A small self-supervised image encoder, trained from scratch: activation swiglu, batches of 256.
Rows from expert 11 of block 3, named by matrix and row number. Rows with one number belong to one neuron. Each number is 500 + 25 x the weight over its row's rms, rounded and kept within 0 to 999. All counts start at 0. Numbers have three digits each. After the name is the row's rms in percent of the matrix's.
# gate: expert gate (model.blocks.3.mlp.gate, 16x32x128), inputs 0-63
# up: expert up (model.blocks.3.mlp.up, 16x32x128), inputs 0-63
# down: expert down (model.blocks.3.mlp.down, 16x128x32, transposed), outputs 0-63
gate.0 109:478511501429508483482525541477528529488469513484531519512455506547505524510531516524513467520492483512473503494518473502512498508471501472487488489499493477510469494499533497553485522477493476
gate.1 106:495469491475478524542514507474482472499512466503496485491538496547541449505507459476523470499442496508515500498502495481495501528533559473474514528480528552478520485510542522509494460484507510
gate.2 104:503474519530468472538488514499456552539518518514487518544504514492443517532479452507530536483534521496460462548505507463469485518523487487485544508512500478507502446479548457487537510500442561
gate.3 105:469504494528491500511514490508512503534446504501512493554529500488499477492515464520476519494506454492550481489562491513482496509496540466506484482491497544521505521498511496447526485551472470
gate.4 103:503509477503552469547516552529470457484494505501533511561518521518439499531469546477470504510543522491512461537493526499512540489506511488468495516470499525483491500482495502490488517461515486
gate.5 100:533504516468495519513490492526457509510491444465540491444471497534489546550541508502488493491486478451495488476497480499495484510534503493508531515511489489517496498513518469495490456505543499
gate.6 094:471480528531494499535475531477502473547495506507512500495533482551501497488526490502521501453455498475470466505490498464462497442504527496494467532499510521467446527515518490484509466451465483
gate.7 108:554513512493523519426484496493475504541514491483479480499445478507470498490500476550514513501507459505517495516468484520510525465481523476519512494528479528496524473478530507520545487465473507
gate.8 095:493549549531515552485539513516521529511561505500521499494510476521506514537511472473511482560508506462514510549469524489475527495490509492476508444511487490490494466490516491531512475499484509
gate.9 111:498478542529494473499531488476504510517485530478502483501488496471506495514527458511467531482495523507494515501498455543482512518466531522532525458537479511495509479479486508525493521471533539
gate.10 106:534539509523505468483496522522458462512514490536468490484554529529481468522512451491502446507476516513480504500484495543502504497470484447474450504489500472528520508496470474487552486511500481
gate.11 100:494487515491467516506518460456487471474501516498549506511488451491485523475532528474537503472503454507514530494526479496529502537502485524477538473494482515501471521505474531544520471486497515
gate.12 094:446554513531493480537521506483531517502517478519517493466464491468508501445523463493510549518562518464475496528495499515497501483545512494461471507493483514484493499504456544506494483485509458
gate.13 100:485505499545546496466479509538509500508516476469509484501526498500484493509462463520482480541467513519517522478482474530455489467458533488527461517488492502473490514500544446552496529470486479
gate.14 103:488550496481553499472495498463521493546457478497507451507526501544487498538535470518489519500513457504536459494485507526483477474509472480520527492514550527530513482472520513469493517485494537
gate.15 104:497485479466469522448512477482522472502525512498476513545493494465483505513506470488496553528499544537469535495514486492472468499531504492490494483509478518514526546537517498474541484544504517
gate.16 096:486517492504577518486469500504467476478469521508497522488500497452508501471519531526487512507530514493505496494535498476488507447538508489530454491485501492494516465479533488454478491484493508
gate.17 098:487481521498484456527497485521523504483487501517484529491492503497456470522516488485515499496492482539468494503498525463478554531463485454513477467541537493498462521503511513500558472476470447
gate.18 095:510527473524520471487481472507525519510510527482494497469486484493527542488492489523485487515502530468533475524517485498454501453556552507519489461507496547497453490477540487477484467468460530
gate.19 082:475538513492493517528499435511503541469505560493533462474490483530497526484522498475467489520500512512502483479508495516504502504531514493446473509523537524505461475521506517463501464487517489
gate.20 081:478508528502540447539464507490508443510489502482477488493505475508481504503519493477509507515441459468487438525477478507515473468524502525507467443542494466510492505492527495521508541483480486
gate.21 107:529466526480502442491496480511500503512499522470469483476486504520507511493473469503540470481513515518524490518492491435495464502485457509507474501497499504520451474489453503483494497476482541
gate.22 101:505514526484477461497491498519513475487492532514472452487516508532489479545532490484477486475520511522494551493477521484509542457553473473502521448543486483474489488511512431505468492525465506
gate.23 090:503466496541458491491503515512517491470490556522455496476497523526504441499526495469530504475473510538491508434537506477492512477532482517498533493524481489509489512526485541526533519510491508
gate.24 107:491474558502540520530531473453518480487483497489529554487510496488530499493527485529467483527458491500540492494528477514476533486505470494459470528499540490482501479474479450508484498492477543
gate.25 104:492492493480498501469479504468521517474472486495507491511503476499474512497520506512506521518550483515504451448463468507528528556516484520513510494489529491494527485523496476501495495495525546
gate.26 087:446503515503449567481547498523549540524485513490490479521471538484518473492529469512474459492495507485486473477527478496511506523474566475499529505461464461495511497517510539521523516487549499
gate.27 101:513513493527519485508513466480527499501478515457512489520498569487509511476504477454517508475486521443487443500454535489513491519544513484496482505522526479531577486504510521505466455536500468
gate.28 097:541507514489475463526486499481520507546510506491479520482484475490508516451520501491478504461500505469528470447512495533471502484519531443475476522535514522478515518516476540506528484515475442
gate.29 104:524487533493477504504494494478509482491576503504499500465474523519465525469491478516460517508528503487526451524483493457503505494444502471494477440495469520465525515467502532483487467502499457
gate.30 094:551500501519537540515516476489582497495505436496486483492492499501498512499503513519517545517495496515531512494485520504529470509540530468511505490523524506460510486489463508473517507517474499
gate.31 104:482545496481523500534518500511499550520487469537482528456505449468504467477519514525512479483500514548519480492508561484488500480557489527455491490483454495492508478537505506505483480501530511
up.0 095:480477505489534485512492459517483454510505478530519467526498521506496486509507517490490481490517515495485485536547503445530518483534439480485445534513517510476501475515498500526516533484532485
up.1 098:493522453506493499512505504486538535494463481525473535460472500493577504511546475510529514519503490459499483484524509456524487523468497517518475449510510453473526447519475461524523544500482475
up.2 085:571502523455497504468506506520521500532496501504501485503543520536520479474538504506495470509465542463496509455496494483488464539505521466465517516504536511490534519536546447460473474494487525
up.3 091:472495482505485498496528513463527469484482515487468507505515515481486512519483488510530485496496547544511478488478499469469507485495495498525548485521456474545486515510479488508546499477504545
up.4 096:511478503450476497519499455525461506479475478502483454456492488538503547497481481550499468489468486520493454455485549514509505452493495516520522499477537480501499526508506479484441493504488479
up.5 100:464515527515415524474498470545531503506469497537539532481506516560508485470469503474484505494513533562493521479498477483481515465488463504465517491511521551477516468514542483485511482521515469
up.6 103:485479508496475477512453515565489497486488454535473505490462461492534488542541518469504484481519466486482542509478508475490541536498522497518470541527514532507495535565504514549499512499500490
up.7 097:465493515520462535510466545429526479488502511470471493538497531492495501510515570501516490466494507487530510488517530526484538536523488492476481536500506496455484515490470531487534515500490477
up.8 099:450522440510505487505489536501497540545505519474497506510477492443517444479507511437477543500506496498502514442494493508489515515534469476477492444503500518503512471474526524466535527492507506
up.9 108:506497491516484510491500436485507483491446488553524466535505511515555487490503472506475486514491459477485495533520458511544544444513488470490489498499547507476524506524552520496549498504524478
up.10 099:497504507534466495512560492505509537544460482496508450542512514507500532533535501520538510519518522480514495541499485491491410491526478533472494524521525495466516505556472505512503480537498508
up.11 100:541547513520483499504513508510541506497540534537507481517479534477468516494449513500504495488480509473511497504516492523479494487508492519503467512438498528505479523477503461486499475554513435
up.12 106:491521513501469449534504514474486447459532463516501538522477484448481522477485476483522531499490506534486518477500453496560531512541478489475474483512488513526516536506532469515501534497500518
up.13 095:516522470518481465537477520489417539487503508497487460469486457519490512522507527505518471477496498540487477499506507537468494499540485441507476488516517491549491479489523494487512534524489521
up.14 094:460495506519540523476487455505527509490471457535486490520530503490501541509490481494536493500528485512488510462465500536516491475532505532467465489502456472507518518504482500485498473522491506
up.15 101:551464541516479494476485491490460536494532535499465483506487495516518545533544502486481516501481497505503519512507509541533528506512499483543487523501536498499501477504523492531464514504502544
up.16 097:496526545508470519470501489490486511526481518497530526501483489477473466483495443501529452494546457518529488509492467497535464476491522469510486469462498522480522498571494503525469496510458493
up.17 103:485503499495508484531506494523521514466500504513498488489487476473431484544513501482520461528518536544537493489560503503463528521541469472517466501527493508515495536495499502518545493459452551
up.18 094:531442502503539502469482492526511538534471545525507504485494499449478501477468566462457541510501471520498500491493496508527526491499529502497529491535528460457527524501496490520511496461543506
up.19 105:494464503488524470473491492528475501479484531497476534475504529511484507467501520523476514460482448458488482502490504480535517441548515461556504520482483480524517504509495490501469502517497496
up.20 100:541504458493488471502491494486510502452494475478521484499542511503538461471521502481461481519500475505501497472499481469529485546502522457503491482524521524500510534514476513481487519495485480
up.21 097:467500481478488507515508495515473469462516490491469520541510562467486484490489516506467486540534530505500496526493444545511454533483542496478485522489492509464457470476498533500482526488484514
up.22 116:470531517496538500500517495540488514535479491512479428518509448496490540431557529513495488503473484516464500464470505501535538447452462530500483485465520526508506497528536541486489505493505517
up.23 102:480501483532487520472539527519519527490435481486451503505473503542513504494506499474473521470473479494540486528522531476485500520561560481514525486544514489518510451537501485522475518497488469
up.24 096:532469485520456489528503536502517512523501510487519471496493485532516453539476486555504518514494504487510487462492469527528440506546507477517447530497532507521481510528545495463521485520469511
up.25 101:501470483510531490529506458538476528497504489442451563458522492490493544475489515504450503501494491466512506468500513523488548516498533501501465534524494506533517495483497494467520501464509520
up.26 106:492518516485524500463522492476461476510479489490463496472467504481503568543525451532548462530501483520501485498524513466491476441482491508480560527506516496487474520538500524473517452492489498
up.27 095:544526487524517525488538470492530494461467494462518550502474496518541520536509502506523522459480533470533491560513526533504460461526488476528529507482498440488512488494474491507487484500514510
up.28 098:543510479509537500489438490424508488520522468510497494500505487513502521509513504538448478500473514465484460511486522498507502530496496489489528518504504487490520520492532533520508510522525492
up.29 103:555508537496513540549518493534452516506513495540534492483474551544507547507501477542513499480517478531488517506525483519526506445519514493486513483484511514521485511507489519514466529508508523
up.30 105:506505506533510527493498509506516473507529522504488514480510498506474499502481477483521530502518506558489506525548519507515501512488528501448492501506483486505512501542506505555545486487443446
up.31 109:530436482450513539504505500509526503510513516478511494508520522512492492477498475510545524477517527551488511492536487468543524443449463523503460498509524527465507526522525511522502529478491505
down.0 101:485486498502468504493507534479520534511474497460480493481501481508500510563477467512524464541521493510476515499502565498517543480505529513557488517487527475487501492511503519500509469460497510
down.1 097:535513483500444538508497491510525482516489500522501546518500549520516506494513500508553536545502461461555476527488520505498496516515480468496527530480491530485476503492451485507484492512543487
down.2 106:461502520505499456529520570488478491535511539531522482502543562446520484511515509484472572499523455505502493494514515475513504510522496478476507474515526473497514499493482488477531486468452467
down.3 101:488512495496490487485490520507536486502515485507511507507507477557484453460514471530530519466470502550502460512497481513517500510462536477451477506515529455484513521507494490505506473519466526
down.4 100:471506508505515481480493534480491478493463467494476479511488530495496493497496500498500479506477535526495492524514527438506462488495498491489535496501478437492517470524516510455490518493495486
down.5 110:533516461504477454435507521518506504488441476500480523486497508537494519496495512464514516479493480525510509505497494548496550470502517488511507518496499521441532520502470447461444462531432465
down.6 096:486480522529518553479512510468456469494492493479521480495553466470533495529474495492460523514482507465451467518499528461490509478532545493510497486477506499482505504484475453467527503501503508
down.7 094:450512499495510489545505468472460464551504487489491510470480507504494477526501513484482493486470442521480462498498500476491467485524446517536490526512513473464486528500512482475475524478477505
down.8 103:505489464479456490513530476436501449490483531527476494449502504524467465462471483475487446491504494524495549462488502525494495514512509555459493494471488495481499505500526483504471526533474496
down.9 105:506499508488537494528483493526489519475476521490493505494506472478518540451491441515525486491514490495531472534505499500487532539471489491474489472484477483492478516477507493484474533482445470
down.10 121:461526487496489487518520468464517473510521446535506528502521486474492494480461489456492496477503503536484485532527504512498535529496479488515504488499538521528477517458488513512512507488461489
down.11 100:495521508552508474486498509523523500535491534539528515515554490459525489517501529513504507527494504499519498460513476528508478534512516526508533459506463466529507517502458526498485511502507513
down.12 097:532495458521479486504520496502492551492472490522535458485498500500531497476514466539483477519562473487479524521543549469503530504513499526481497468526481499503551508530497491501480481459505507
down.13 085:502475496478511504531504517479460479476490468518548538474505493534522494553512501546493485481511518462509536479514486478515541464504490541452512485546500511543499436511514494508471511507453540
down.14 104:521552483491514500525505502473511505487521424465492479496500496505523511528499481473494491454538536526521514488543496443495468477514501519462487495552514493521541468549527492520476479487519526
down.15 107:544471503487464520539478500490523451491463507482506510482523506511520487474509509525517470524481489505537461479488484513476533486477522467472526524536500482458448485514529538529465534508466487
down.16 099:496507522467519499511493478448480484500488522499524530499503550537489482473448472539463481555510509530450507548511492477478464512484541496470470512553473496542483497525479473542493495488519555
down.17 096:483533511522486483473491475510514531511447507555466475515550514511472460474526477504512520487480486506520559499482499526518486490516494504499545516464519510485471512528527523527536532481481478
down.18 097:492501477488520509510508505510468491534493456494501480502478501483508511502515480508517490482517485492476524513511503495509516512445438490487433514472491514531465485508485498551478461470481523
down.19 092:502479516506495463513482524512472494449481500445483526524503469499497499516485514521538465523495472506515513467493479506530515496533468543523474520498464485496483499533503518494528496406504488
down.20 107:482482492515489503473517540501470519503507500526485495457536496498490502504512502498491468506457537510515483477466492556475475547524520487516520492528500481497503515532465492494519522496467500
down.21 102:544523484550511534542506489494493509486494489441487507500542465475489494462478458476487523547510475538489515522507511525546511583481518499493483479525500477509487477518521523509516522523542475
down.22 095:505507474512474542488508493495454485550479479507455516520514495488540470490506517501549508501527492520471561464498472512503541518470519502480434500501469515499517512477529454462447513494544511
down.23 097:508454518500499489545480492505514489565562477494485493456499487540506562524494521458497466503493507507501493545486471486537493481498516488510483501497541493510502495497505525513521506492503500
down.24 085:542542536516502494484461461476493510539490485490504515521518514469575509466450514518490521539506505505468484515486521498508486498539529470560506459517511528516478503503510487544533508478507499
down.25 096:531481497503509530485533541489485502510491504471458482507475493493480504467529477499488492472517498532509521537524485500510501492485488446481497481483501547499469490494488494521526522537453506
down.26 100:514462466468449492566565514490504565504485505469522500479512539506520521494525521474503502488475509477520523478503513474467501490481491526492530449491505517473548510482459527537543539525493514
down.27 095:459485452516524522478483488527488509489502535491494484493464497524476482524470516502476485508504473524482509451511480535509487490510467483483489521511490485482523497506489500449458506504517496
down.28 090:466489487495496565492492504528508491489497489489525460476534559515514520494485549478530465496507505471522471478511536484512426520494503488491504524510487537505508505495488459512481484487489497
down.29 105:532488532480523508523489497512519520516439490488480514450499518523507479499497526536533507517494474501435489499499520454507526447461501491469469524494493489490518481543483526473551510521505485
down.30 109:492537517494491498525466440491519532483510484527492500506519484478517465483475478509485511494473470476545511483494514513521487469476491478543497560492446521488461503481490537498502499544551478
down.31 100:500492495508526547530524506525513510470521519511465520519526501470538502528462542470482487502493491500450474478485485510504445473467493502502474502490512527498478538508499479507520525519526495