python train.py --translate=0.12 --cutout=0.25 --isotropic=false --hidden_act="swiglu" --num_experts=16 --shared_expert=false --depths=[2, 3, 3] --residual_init="zero_last" --optimizer="normuon" --muon_scale="original" --orthogonalizer="newton_schulz_5" --max_grad_norm=1.0 --gradient_noise=0.1 --batch_size=256 --weight_decay=0.01
Rows from block 5 of a small self-supervised image encoder, named by matrix and row number. Rows with one number within an expert belong to one neuron, the router's apart. Each number is 500 + 50 x the weight over its row's rms, rounded and kept within 0 to 999. All counts start at 0. Numbers have three digits each.
Before each expert's rows are labels from the 100 images, of 14848, where the router gives the expert most weight on average: "place" is the part of the image that holds the peak. Only what is clearly more common there than usual is listed. The data: aerial photos of the United States (SatlasPretrain).
# router: slot weights (model.blocks.5.mlp.router.weight, 16x256, trained with AdamW), inputs 128-255
# gate: expert gate (model.blocks.5.mlp.gate, 16x64x256), inputs 128-255
# up: expert up (model.blocks.5.mlp.up, 16x64x256), inputs 128-255
# down: expert down (model.blocks.5.mlp.down, 16x256x64, transposed), outputs 128-255

# expert 9
place: bottom centre
router.9:525427449626556440565469605451516522444557581436469519461525560549521548520475508579515453470535559463513509519500493411507485559489511494516509490483461505405512532506574596507572537524438516501644468508486493577583455461487593513578421484504539523595523495446544551420609441577512493518526436501560482520458538449496487474496530467548478488474427500543521561496502660528438560548605
gate.5:494456576494409533565557475469575470471524478465471423474406504446528538512533425521484468454431501487504618486475478468537470476556464558510421439587487543413443509427535499560554571521442530425554512506517448481483475517488430553496447474454487403622445540497544487539527531487523514523453420481413521561475449460530544504487468576471547492535536574475558626592457552558452423443532
up.5:471530575516425583476486453424534496416585513569568457571557575511483455599600577400550464490479449460579461474577433541483539506520489489419521531479438399454547584569563534490527482471549477604439427466368489556475531584483536419505490537446527492576542595514522503519537493483521513545497474476403545431426366448526598515501459437438481498459444477423435475406563563467491554512541
down.5:416508467516498579533496476502515597518522418526531529510551478515465498499452498509504568574462415558487538476464474511428341487426446491577450521535410545584501521499545480432561507484594593492468598536460470469566477525446549453502557419473357410540522520486492450524497457416465482424505508606445520525536508553505505497496583558479478515468516523526491488620546496528528458436594
gate.6:520504477535519467493483453541422465572446486487415507579442522520372372526453455559429558611460455501575363567470513528479496560496550498470569550490499617541481518499503587432455537538599534435540497367520505442512575494518483488531475457422550543574532448527454508568533530571499598525507471523481511493577466449425457396441541521420524469483484470506512577504496497436562538478495
up.6:568431525427549409588521583497453497469448552510503438490429519495577423541585522520457502495498409471520597636398434522555610509524495492434445498488430509453487519473450468454534508536510471508592408539601529504473426460489501544559487507577551490488600542485527537569558434452449562566559541496456528426481532464551491496466500473437459557562475463493537581508509461471406518479458
down.6:459464505493494487562453462440542441498475481517519587473488441429439557550516454452513496418469509452544575551530491439543456496559428510404471553542417498456537497448466561538587461516532531515421468441571493492458486571485522458446554582590571567433588519494482567452483579556487441490529472546431427533487479499393525532498502497496473508583605572496370531450535499483443509450534
gate.7:430406470505545527537582488518530546468467484489443514502495501429555480530581519451529576466526506480451504467485558539523455421455470496454421466531484553480456462483584536515462576477569486489444474488489473497533451460580552520495533477523455502623411482504459468509504461545506582394614497501494558417491426476469527499534509512507481499482484511536582542520420456514439408371572
up.7:557511481556488482496424525499502506502487626572550490477486529560507453448473512578565499443528459470490459504484524536500515487585570571469491435522504496586588518610518458430437538498386522610493561588519528502527559457509535392505482432404484578478508439427480574500484547469531469621508505499479545517537551518497523400556417533482427491413430526468508596434571568542518574431426
down.7:527433462535483564557490531445535565488490488511484596491538477531618445533539494543466500531479523534559480521453564552513588510495505572490485468567532537474455490549423454541507481558531581488535489511514467519574448494411459572375480491505474569582459606472479365507425544461554492485550581481452432497515464479515509476504528513502425449387580420581591468513501415589533446509566
gate.8:473513517544480459511483413546462530452548605440536457529539578545489472539499458545483495457539504492516531529497553497475534572428449486497584490507510451537469472499472454592495395518467551419459531487417621441526555550472560502523456437488483520549583422522492541499467584550469497537513501548465570441501459526444557499495497507457500489565438496511413571519484398384380447415475
up.8:556543537487551535554494471482506495551425536400485417509539532551501473497491443431499477497556486581491513539496548456601406435468529511466427464512386543459537525454421516403512443593392522513468498462542523487507525545462449472457388488486548496437419536411403430516459430428511457578554453492421504473516488541520506586510520531563495403545552515520523409505398509463432525560411
down.8:513441484447500456596469458502416435376471459490524647544476560524472459516536532557480420551603558501501476470513475573444512504447549521518548512544511461540519551384583526522588494527460446503477514524434523478486541504487449432531554609501476517493489489581440541507489538453445545473567613481517434607402516466488499460478470511596504503542502381538426452462474521448487482540500
gate.9:481579609467422521503429535487572489582567504550474665453534493493511538477471431542530494503570440532461545513530516436410436470454486438458498520588537493534466428506480545559430485462581430474493449499580417499575507503540419556548401485536589528478521438494534519565474448433527498506474528509490562498500422460598428518505482506564468526363521524474550495473535489498416468500495
up.9:422451454493567378477433536486465494530450430476457485579486486517523474526534489476488456461532414526494490483489556538474471506537434435522424549444465480492496476449470513508486513525505493425485603438540487485449561492444483550571427546534579547535552468535632537572557486529532435547478548539478512440429458470494496515418560541485427478427495499422491493536507487591571547556525
down.9:442540518454552471507526554490411430545545568466509411470470432524575552471469495527594457539532547453519557500483506543482463450487545551452529582331512505518476453488517480425532547498518391622442445537510473483508500533579542515519556476546512509479549607536574560594464487431591535508481455435490502445471437554504463512537570416441459532409575522587516561533557433475493464526508

# expert 8
place: top left
router.8:445475434476571465541467475486494434505523456575518603555429528426452523514336480546427426487434501471447507570517491544486518537595406495434477490471414495521588502531467525431476526408520413547496531548403535527511504493453543549503334532484479494420525556493441543468470464545515467485551539465492527487476543484426447473483522493528518507462598450490546567610601473491541443336430
gate.5:497505438504450536455487492591551520442545584534511572425555472455568471544574530489443488496551468550563500480541504423493466397505512419506506498550441605540568476445501486569510431490520486449486470494447457448390512524514507504513532522479434488541504485467485538492511442528515558521410561492489504467439538494508482476540476424503569575574538471455618514365554600471514465542472
up.5:545542460474547514464489572455504484449564443505551401484563465520419489487505521469508493526389590495463488533493501410481490526489577416496504504511475497593541559452457458398510401489535522536508468454533553418506491466467440465532508529493451466471492407467525369559510519530446519499500527552461357509509501555462444524483451547515433525452492544432480389528545495500495558457401
down.5:551499529544553504513442555519565476411558425490510438475406516538424565599385492454368427465506518588451635536474545508536533512504620462469486586502542541532447449479501450529476574425517540433544463512520467477576434492489521398462551500516542504567464526506523466585591470544480496630567415463560537472570476427463480477546509520513494402547441537527478451539530513505573575504494
gate.6:600574446454501467549507417501501536508466578523559484468518536527523563420506597440469496452492525519495506489537576482461478611465493430477445513533589479479425526496542618537463543478543560617455488538511492464507559574560424487558490573518496572508452458547508491528462461521498517446503485512453448523480514478407600526511516449468436501500486510440537487524480594499585519582462
up.6:563422410480579524500506486431482455649524468526560541473482517451515452458541494423413498508520469419440530411417555520557479503573471393527531478539420478485467474341489502576460590569506502496446505554496573555581413389457522531416506446495470541562496514397555451449512503461403499507560397444489423419545522508485505526480469422494506504529510537521545521513583497543525622532479
down.6:498516471537544446498470523545554493444477495480432506432585515389547517445477470527557425498509603456574505359445480497505436419519457465419516570502486502507467644487452550416451494589534527520350448548459530443527584466496507479415531485517493505568497441468546463520550475542506435481543489437580458572554522592512450411548496477537483546559478451481511511440506436403515515465382
gate.7:517505519432450539512487518516433508474433592473577496512548513496513561465554466545446533491561429462502444492495459429492389554474460549499576524553551452506521497453494624482529522537543524524551408452494541442469665506478509475488512513521538484520509466467500519418462531399427439488448545580438569477511501580471488485532417528556507535396501470530476498482505410467522415478425
up.7:551504603563557483516493451555548472530518480479537515492480418575491507455424514564544535436535508551499457485596483479440439550388473507525447471551511516484538483472518499508545498439480451519448538475513456508549435573390441527529428502639506540585447476542497620479481556517485589577406485498520410506508457499584499447508363489454485443446513537508512495449480500491395588432502
down.7:555382437454497421406458523516617446475471512485557531482441508543534561512513677494488522475557441539496521533467549547487491576480387401498448542547539488439456470487506604524465519500532486394456511513596463428490422563413553547413420443476528515471488491443494515460488345496503470517532513449517434539502506500519511488483526541543468556474480402524510539504513500460420423511474
gate.8:599443562433564539488466474590523591517477512417518518495541514622586581509579575520462472452542412484505371528475579560592490422460480460490493423483549516496504444508395559515542452393529489487504488499556449573515498513482366473566494603486463454500526520534464512497497510470321496514467518476476428536450489488449604540541556460507518523530412530547440519456541478464492547470538
up.8:523502451526564450578498373469601452503421513460517514502472582542503523495435401409484537450437519496396521594505480495503490426577539414560488519542459453550515429438542499504558512438460500485509515397457532509489538476560467471415465585535534468500580424498479645552444537450475502483464529492428523480567465505484451535472516576501511475470517480481485460524587486595453518479498
down.8:569500505499446488567492494509444472541405500494390414468452478408465509416455502540410570476520384521519445518517534484482452506476564397463591491528450394514441476493509590556495513574503527412471471497515455580511494507504534526542453500536504438470525465455486484455461538472515548467520502522418525475506532493462488587501623500533522497570518590459402479508489500500514480553536
gate.9:517565582428497544500456495554451571512497498498449407523484483553515481448482549508513504556494426458502411534459547489516453515419514586512478433558648419548436474550458509396515609502477449438540580467517557467479473509445484486508443509512451416398562565484533539481513354474535464541469546497430421541418464488452564538584494491525500484462456485489544476600536446516436437508462
up.9:555425523515520444487531381488413552528568519542529465555569524451502535496435468512444475438478507569491584506508420434554527427553550462392536504450564455466481486503508493523559508532484655530482548532512490432509545440444556515525491532440476549542490474480481514438502526423525532567495548570433655536464469500469566508539435548552451503501502552501539524582536505567521503536423
down.9:526489455538484476470507479597524544519539418462494495462501528500415468506535476519501521548503506550561539441472441514588484458531511518442541527538498552508460512464530532560433450600446519557453577490508484456393427444431484484452615519474422451559516584521458475477474499481445523580422438418514534455507560418505457549488543394485528454554509519515490470451518435568511526402535

# expert 14
place: centre
router.14:541494499462488481522581529578481537501521552543594507461422443609537594440555438608380495522479538508567498431507490548477539432514614432526536500536591373506503564520432432523529548470443569483601450514520505531439536445553483491535579474472445566530449469562555534490438469595539369480524524484446619533450533506390438462526502536510471521563540507530507590462538447456517522454595
gate.5:470458457568500485509476493485538453514494532602527499576546519554476449578506526536499570495517484532529443548392499531496453525535474519526449540562579528386434476500521514463491639389469462428486454477515544551589522468447429559589392505501512442502539384416510464508460554549442530528521574447472490495506499473593497534453411520450411422510547443458541472456556480507450557593449
up.5:505496520520570496473480433471556491509506566451515481574382461460483505535478499497524465504510532462581478486502362503597508599559593499549461549536497611558505482448418454438536536440520541476507507504528576479484481526496533581526431580415486459441564527563577448453584537473598558453541518528562526511377474467565524571590563421558504523475421568466485585558554509526414541532482
down.5:467553554564451442462436554458445439570570538479458481475507363468450521522515516415511511500506443457510442500505521623541410501554531492448501464573510540453484511584528497463536512459472419416527554441543465530431574471593593470502457528540535481549498452522460557580515482505547489449529496394626489496521547476411465498530525499608386402446476579480539420444475520575493415450537
gate.6:501409527397461508526448460572436553453451529565420509551561490463476606516418510493376503602473474514481505516483533473543467397465461509548474473500481578581537468420573476588485481415448539551535455476546572537457448563550507464452474513426524530522464484432464458553467549497516463431573563494577438476466541496501467490503488602511501447439503468435503446467497503513494397474420
up.6:551507427552449473483502496462503409438529528557525460498518490555535496449557499543507461443520548520495537525548506528540471500503502591522551623423556526521543438509470452587522535514579494466461437355517515467535527495475489542433480480512490488555431444401507539447462456502554507484481579472433510506498504565442475503333489400511558427399583484473495575455467447543512577501562
down.6:544500455512537506491514471476447443477550455513538540459546487449500433519465548533543548502562399410402506497565571496527384430474547521456474468539408537424539482490616478483497533565489417524578465446544442460543497456544444518482493467513440494568543486537526616624486519496480467476474501532477485421475509563500399542490456483489455436457540447438474452524515457561519570466422
gate.7:494489552450498517497477453512518470491446534465580551495575504536511412528458462481489571449542502495560498519436556540487556490417567533509436484466516549565521518511495454574508389551655558555420515543484458465496561461541556451516447531465507460474460506461478429592488512436445506544566476462478461542565492532517556373450499560498455467446603473523601381561464442476542488498502
up.7:474518469469427512510528441521563528501579530571474578445492509555568491634542460535450462528486543429550533560521491461456562490465538609522515466549558524479485474471563393511554567487536485434473496491518394555520478576575486447507608542446516469449556553445454546535436498458505486447464529556517581524430470544497596506479533410562465536542652507560563590552454489463519386445469
down.7:521456542557418535487464466462426469559453526407513497462527524451591483389471486488480522461448416548464477462406554511398525376518514489508420471524548443543390450503506542507490385501451443499549556570508542537542513544451517531490501411489418525447519543566541484580627546512567444493490469526482540508509480541554524445434517452538470497542486511454487505456450495508511594517502
gate.8:554476496518456484575515514476636540473529492545480466437582519533469549519556500429573544518455457558493467504460489558491519525510547612512562477448560606419567451439503428557536509476432466584514500510532499414488557571424425492543484523461473547503506474550437500556533539487528503484566511565476481598489437476589560474570434483585572513415464506454556396509559585431438419480594
up.8:465480493603531514434547543433464445558498536458460526548589481469379516546441575495543530641459498466506449491479466513491500489544473487472555468537534500475526455476513521577515563437525543526459373531472536487506541489523523513498592489457486443517344505459520626521516576416500447448528471513517503458522544489530549477523569537483553569496468478531494587454514434524463556503606
down.8:446465496542432469456484539509487519496476575528491582487493557483534361514454488551516461424512625429464458504537503569518458573531426477571455508423550373497522461545584545460532499472594457594498490468525506494510526509495440491505338484569570482569533473565466445559538545465498495506500542511504474541558528484418519476530543437512474492458419517514499524491477490523435500535437
gate.9:522439549468536502463473502427526409399542500457505621454484409532395550466515530419538504536504563484500570605508467447463583490524437490487540521470440474575553556431534454550479437500486549502463500440513561608554445518488450549483437458457477533478464566532555483531494506462489471572464572449511381523515565481445512583447568542562472517513463492555503505472546554513366513470327
up.9:501413512507503506546579556498498482546532419487508482466555520539537513536487512551529537601506522544440544497505546456549453558489483522531465553489406571479506485442555469486615468444524575484513501560545439496533496454526533547429469497528505535472566513596527540525436419467468622375511466574462513495534464545429478496511478479521432569466551453556483461497528501429573538451426
down.9:504429471538513605484532510591544511507583424465610489514561515558507528512467508483439483474477453433524428503508470505421423450385451491443498575476434555517505517480512454425574382523432474481547460588526437459458492447521516511484431496444478433508484490388424539519489519570477529486455461573500487512612459457387511545536472501537536524506421424486549496447488466493471474515523